config.toml
train_examples = 39062
gain_aug_db = 6
win_length = 512
vocab_size = 56
encoder_inner_norm = false
text_encoder_causal = false
text_encoder_activation = "squared_relu"
text_encoder_head_dim = 64
init = "torch_default"
residual_init = "none"
optimizer = "soap"
shampoo_beta = 0.95
steps = 6400
Rows from block 8 of the audio encoder of a small contrastive audio-text model, named by matrix and row number. Rows with one number belong to one neuron. Each number is 500 + 40 x the weight over its row's rms, rounded and kept within 0 to 999. All counts start at 0. Numbers have three digits each.
After each neuron's rows are labels from the 100 clips, of 14848, where the neuron reaches its largest size: "peak in band" is the frequency band that holds the peak; "responds to" is what is common among them. Only what is clearly more common there than usual is listed. The data: synthesized solo parts of chorales (CocoChorales).
# gate: MLP gate (encoder.blocks.8.mlp.gate.weight, 1024x256), inputs 172-255
# fc1: MLP up (encoder.blocks.8.mlp.fc1.weight, 1024x256), inputs 172-255
# fc2: MLP down (encoder.blocks.8.mlp.fc2.weight, 256x1024, transposed), outputs 172-255

gate.21:576516525544542481542538512464510486477537548499430447479502530533516480499570501538483517509478496378533523451539451500482485527418601510490489534569533440523486480540474536528417551505510543484477514541556483466470490489406488534500449455522494520470
fc1.21:542485517455522514515542503447465472488451496501543472550439500444568522419446448561460530540437554412523495419489422512467468493574499469470579587517486509482522550428553501503470513523530537463527484557494469475513554446476555505457539517469496492499
fc2.21:477492534492511465479437474565538461501482514509502517453597487472481524537489585482484490473535441501565518513497456534514509504600474569523501457511554501513436518578466522480485514554534477596566577587484518525557467491504495474559560509442541501580
peak in band: 250 to 500 Hz
responds to: note D4; trombone; note E4

gate.451:582513480530548533506541475590584473530479496548459507531478551455579483498529569516528598526467468514527424539445477434412457464466444559480494492559461498492598503492517536572473443500523444542510530540500440474460471466520478467482508495531492505480
fc1.451:520502506476513486524483515497432506526482503509481474482543510443525504516512542506467416548537492467553437441436518522498489458502461544453432555484528525442510501517552507470484379480451486519520498558470453418509446485456530476546452482475510533508
fc2.451:560428525557565518396470463464497541444499544496505518520468505511466493537510583426548493534527503475575515404496516541545517463492441472515502496523487524464597500502515522474487524610422515482558512543459531483470563482505469468524584483505529516426
peak in band: 1000 to 2000 Hz
responds to: note F#4; note F4; trombone; note E4

gate.640:500574446536558510486507564474443533483552516476515410457510483597516416464504471483535482499557566543435507489427501416500514398482469448509509564540477499466505514482510528537492525473427468524530482466475506502520488482480451488558491481521495481523
fc1.640:489481574492490464470547494540509515539468559539465559400447475531449515548503507477490502554487488502533472474497531459547518509489538606453513511518476486538519485548565533563510554455483510422527453426535477500486511593488483516411552495523520509532
fc2.640:468532531459487460473480534490486497465507509510527470456542557505494471510573466471514464540544508565595483468533490485525510530434511549490517511484418454512408476450475521510552553509458449524495543514472512567507502542593491515457490501459522495586
peak in band: 2000 to 4000 Hz
responds to: note E4; note F4

gate.660:542514477476564428494569473460462468531490496476492432531500571529568432519497431453485542465495468514446537508556513426452455455546458533516497517523477498490507506485467489488465517471470470452480560450480547480482430503500548487552479591523541530531
fc1.660:554441471525526527480502527505494457480507480473501467529462612543490446465451531541536486488488546531469498545522518447493492506512425520505448427547505496512468512452464448538516425495411460550560522445462441433477485463518464468503450502566589494519
fc2.660:571510528527456465496533433500478539528545556476538577476577482518468480492444435502463430481512431429493461544439476545495496562472485496484554463495532514514588535533438461529487465526546504481440510475462479427509504485475528502564480483463489541444
peak in band: 1000 to 2000 Hz
responds to: note F5; note G5; note A5; flute

gate.285:513480537539524491459576457544506473573456456511477503434521431547568454511499499406495558464482522448520483513493537514534484481465471553559542557596511480460586509515580446473459456487441488419542467449499472512528518490469429550389494550547485479473
fc1.285:519514636554440498483463459408479523510457562537544522536492502496477468483519474569571523480498492483488481444502538460579478517505464487463461532520540464450566521495454524522481505541525527451515480528534441457457470564470564451444442460444492555510
fc2.285:550441509484445453503527507498489516524527537502506482459502451543476473566476516477581442488513516465496531524520475434521503471547487489530623553520503460518598511503508409462483521596525430418519506522554418502497519496566512494482445560477508491567
peak in band: 1000 to 2000 Hz
responds to: note D4; cello; tuba

gate.415:496511511513469460562475541533511546542527481528522470485505583479527543578512466456561473499428539582559493492478492500549502500542522537531484441522493495549433502536515433503544513427473589444563461508612490460557539503560495455479503368502526519486
fc1.415:515486491421476516463490607499465512511519463598487521504542501489557508519486508476435445475454555562515484512570498491511498485507559497543534461540526534461477528557551475529520499517539554460474493506540572598574521438570506415509520424486540491446
fc2.415:471547515546428505509492441549523519548586480434521538528426551528523442542434407499534509504502496511520494457508531586452501505493411555573566571494544496492476510504410492429499568487501495389503449556483424595492483479490531457491439520488510515490
peak in band: 1000 to 2000 Hz
responds to: note F#5; violin; note F#3

gate.212:503474524499488455454521495502463502441471508509410354555513457483517496514542586484486474460520535570484525456449451478515505434440431468474566559571443503553494506571501496519540522471593530502462508565568544529530484553511440513514498522484483481523
fc1.212:554494546569470498518531452547459582518507479504466585478441559492507526525527526475498497522594495508519436465616423504486465534483552539469534492456389463461478441480499441523517452466530494552491411475491476509504614433569614486521515520500487514475
fc2.212:421563482505417515393459492498488562524454500525493500495502473480427453502445565518487535477537516512512539503501500510490408623500513504536500528529463489514459520508582498550443521505507452491552507481535485516448499467563482555449529549481539582423
peak in band: 1000 to 2000 Hz
responds to: note E3; bassoon

gate.686:459452498482501523528501468496500524399464497554498530454469467484512543454453554480572474547482518470468514514549588498475515502518516528424520542504548599432444477570583564534494524490519479583531545549541529447480474503415516490547483480431519484476
fc1.686:557520428464439508501518480611507485478450457470485468474448452538496505571539525508462506440503496523442522472568528508459561547478491546543475444502462411517588602531483465484468533506543544486501486487463486488460520527535465461483481552549493496619
fc2.686:534511489434550415510474543474618478492501473504512464504510509533523459548525462463555483498512502550548465548542491474387530398478522560480508440474517538513472496492509508546433476512488454437543511520492542495498525586459463467523540507469415496483
peak in band: 250 to 500 Hz
responds to: note C#4; cello; note C4; instrument: tuba

gate.97:536527504471489524453521572460527355472540475473602491456461497447482488498482479512498500458503485505503496424513480437517490443484549468544449448501527529527552479505468479523506505569585534492474452508473517479497497523514518553513479500504505471485
fc1.97:512494497459521517406477556626482529554481559495497487475521530534507522498522438575492512484497548470531482490534522576551504522501537430493537480519493457533469529486513422515493535503434447461538495499597512470469528524494466472513530513488520472496
fc2.97:542516467447500485473515469524438412508548537484548537514508399513493571450477484496530440491491509530438552517503455589459474556484473556498479464459474562504473499489480511509510538490452413450447533513537518517536475488474529464503441503457415574591
peak in band: 4000 to 8000 Hz
responds to: bassoon; note F#3; note G#3; note A#3

gate.269:511468555452556575374506504500479479471512484526485564455471484506501500536485469504514495489428414516527474523485567503519521533533529497475461509503572516535526459496486469560438523556461487465494437456461525489440469559519553544432487458481549499427
fc1.269:497492585488469439402529510462455533491520503528508546461426450508530505512480494437454567509486492539585534567399603522513507496407511502470463517460505485499455508511480463512496415515460532468486462463470422421456468575554612506496495439515534528512
fc2.269:466485527382406493456530501470473500493431471526480510530473478542446567495545505496550436469499533529456503569442470516444512599498527643438519495507542458469473527499496484485410554490506511455475459547465540527499514538489479508550505478541545550533
peak in band: 2000 to 4000 Hz
responds to: note A#3; cello; note G#3; note B3

gate.327:526495544545470563538457507483559456528420485503537468459503442503518478508533435493507450525505499532587503468478579425496500548569442510524479536558518534508545480512579493471479499545461489527487472536496523459477510473479558582546426557481571503602
fc1.327:550474504459544546464477515498584492524511518520516493380491430552460515532494443489499437526515548532538575517443565519537494521560426488519487488506509526456534411500565440452472494521497489536478488574517510528545490526436527526511470493457568493568
fc2.327:479501477524481508537610485536461495476490524529478584500495501496468490518502486493617502515543546502535562521508590539546460582576474496508605526501463496514533604452512476440518553437470502494515472455470569482495576500462480520455479474521529497498
peak in band: 1000 to 2000 Hz
responds to: note C5; violin; note A#4

gate.74:485559448587487548461466479487540545527514559467480523538546480524496554522541474438478505440555499501512501485504472499472501499515473525570521564506434552502511480540495523524470442500446518454488471437556497516541494524468467554536478493513461511495
fc1.74:497588504524451490487476487510539546523472509490489471577544460535417502567476498479558471479548505558541472541478517478496484539452478505523495544463438503486533497547534539533418443557524554494582483535492417497536504500551506497422497522484513491489
fc2.74:464515530388492499529458525458518504498464444519466482476463442447442458495511485573406434467570457510462462489611488468464498548514430510471455537474451523559503517508524474484510613407493503550460522474554524476458468475506526539532481547472528455491
peak in band: 1000 to 2000 Hz
responds to: note D3; bassoon; flute

gate.585:469473485476543526502461604471501489396496500559451520428498471526507506539499494480500483515528463562458379565453500484492498528518500492483525511565488504530399471469410532439487543534456487499451455492514491538564467514532613501544416514547512492492
fc1.585:511527529446491509564520535512478513502509439417502579604489529493532548490416438506531483563514481505507516486555514552512467513526464489499503528466463545502465491529567546531540480519434485478507461502477483478503489459487521491470485498543463512499
fc2.585:440542452419512545390550525520489517487510462486545511559498525466485475526565467526450452457567508477485528476539481521439505493383569410426543443474430461522510518477511570568495447474479495557536530524546457551502531438485509519523439469530467497506
peak in band: 4000 to 8000 Hz
responds to: note D4; clarinet; note C#4; note E4

gate.173:462513499536446521486484545493446473460467540500477487463512479497481490531504561465505515529432478467583512534502533487545516541552547534505395540503528561550511477497499460475502549513483458461479503560438522591483488494509478505498579523515538505526
fc1.173:483587498443416492492518462479476516415483585535475490461522510509449462534456543503553484535485513472561544483459453467442419464466527522398513551492549507563499454518470494529429518428495506483533529526478453510453487467474445521474470554589527436467
fc2.173:444434517430484532520524549493506524474481571444542490512537532524561503485477445527483518478558487471494524496519458465498529492389538533532529533486535559517472485429528448471484434506563469570528512457422479549563587462509477515481543538499511465499
peak in band: 4000 to 8000 Hz
responds to: note A#4; horn; note C5

gate.289:500500504480502537523610495541497503510566457554538526500502522473541492411550488458461462477521565462502507479497520469554455533449494506462525528543523424553516590521450545496449551470541497443484500522549428439524472509524560451501526538495487525517
fc1.289:540550563492505524459468525484563489490525478415439541486506553527519478609437492524537469491479491505529519522488445471483453491459497462502519493480503599439487449604556551540467460496486553516536433526516493501470459598482496493588488468521446555530
fc2.289:452487445496479465454564510487505506580592485460466604510502499511527493513523477487546513493534475482490470482505522466484528558447606433470549499475471490469449444433442507495470533575596459496534537507486519544476535521442444494527495460560505459544
peak in band: 2000 to 4000 Hz
responds to: note F5; note D#5; note D#4; flute

gate.761:483476477507490542508416480504520487548477523535550481517585498490425443561517539436439553593413532487517515543471422425461446490506499529469449547472505455468505478474550479458485484465578478514517451499416504508550469531463457509477554473588536565503
fc1.761:456491505482464510553478480475510521450565504527494526422473559502439489493529509508426521512501434592475481431519501543588507499444578513469566538524503540450468485540565488511543489450524550530494445514473497565453487531528499502520452525462487447510
fc2.761:538539511561423527547443540536485577574514484541434469517466539447561490543528539533499456455505500485537535487507518508590509463468547447520474428535557464506561536451518484500460530480527547543472521468502533509492575522511475476481572442542465543467
peak in band: 1000 to 2000 Hz
responds to: note C4; note G4; note A#3; note A4

gate.65:440578558516510465514496496476532530426535500486419505485543549531490497410453537503540466540471500500524472498456525562456467551468494521486500486508497441519518547457475459452468535484465526482543491546547516576536513445520550472526569471545579425487
fc1.65:411520576480583461534505558486546492491488508500488508528538551516547470419456522524515488544523527517468480527467483537541504549444478487440496503521463453491532468504465459455472508555497551503522507569516503590529538454516532467521546452549548475487
fc2.65:522500498477466494496526507549420561576553503523531543501528496479549541487497494615548481454531510437498516481490391495563561488490498416557558534534475454461553464448509505571503461532516535529530530512511491486514520470524518543569463527461551450524
peak in band: 2000 to 4000 Hz
responds to: note A#3; note C4; note G#3; cello

gate.255:496508514548546518530569516497517520553500480541490485496480441548545540520496480488524529556550472567533484479456516514466502529515512480540511465467499567569472506505523497534534468498519516495459485482533452491561440477482480513524510517567497511461
fc1.255:538556551498448583457528461487509537534531465468451542480471461478522530517475513482486510467523547501519416426496509468457523530561523480511479542538521508573532513490481475567593493520529497423515551503526526513485468515469436451542493518523557461571
fc2.255:482470492490496488409491510450505464497427500445584545502507444460428446573466489497576589473496475466500479507465438531556499504528504440497445471573509528513504499503440507519426549477560484508600491549579552509532507510500458457436490465492462521522
peak in band: 4000 to 8000 Hz
responds to: note G#3; bassoon; note A#3; note C4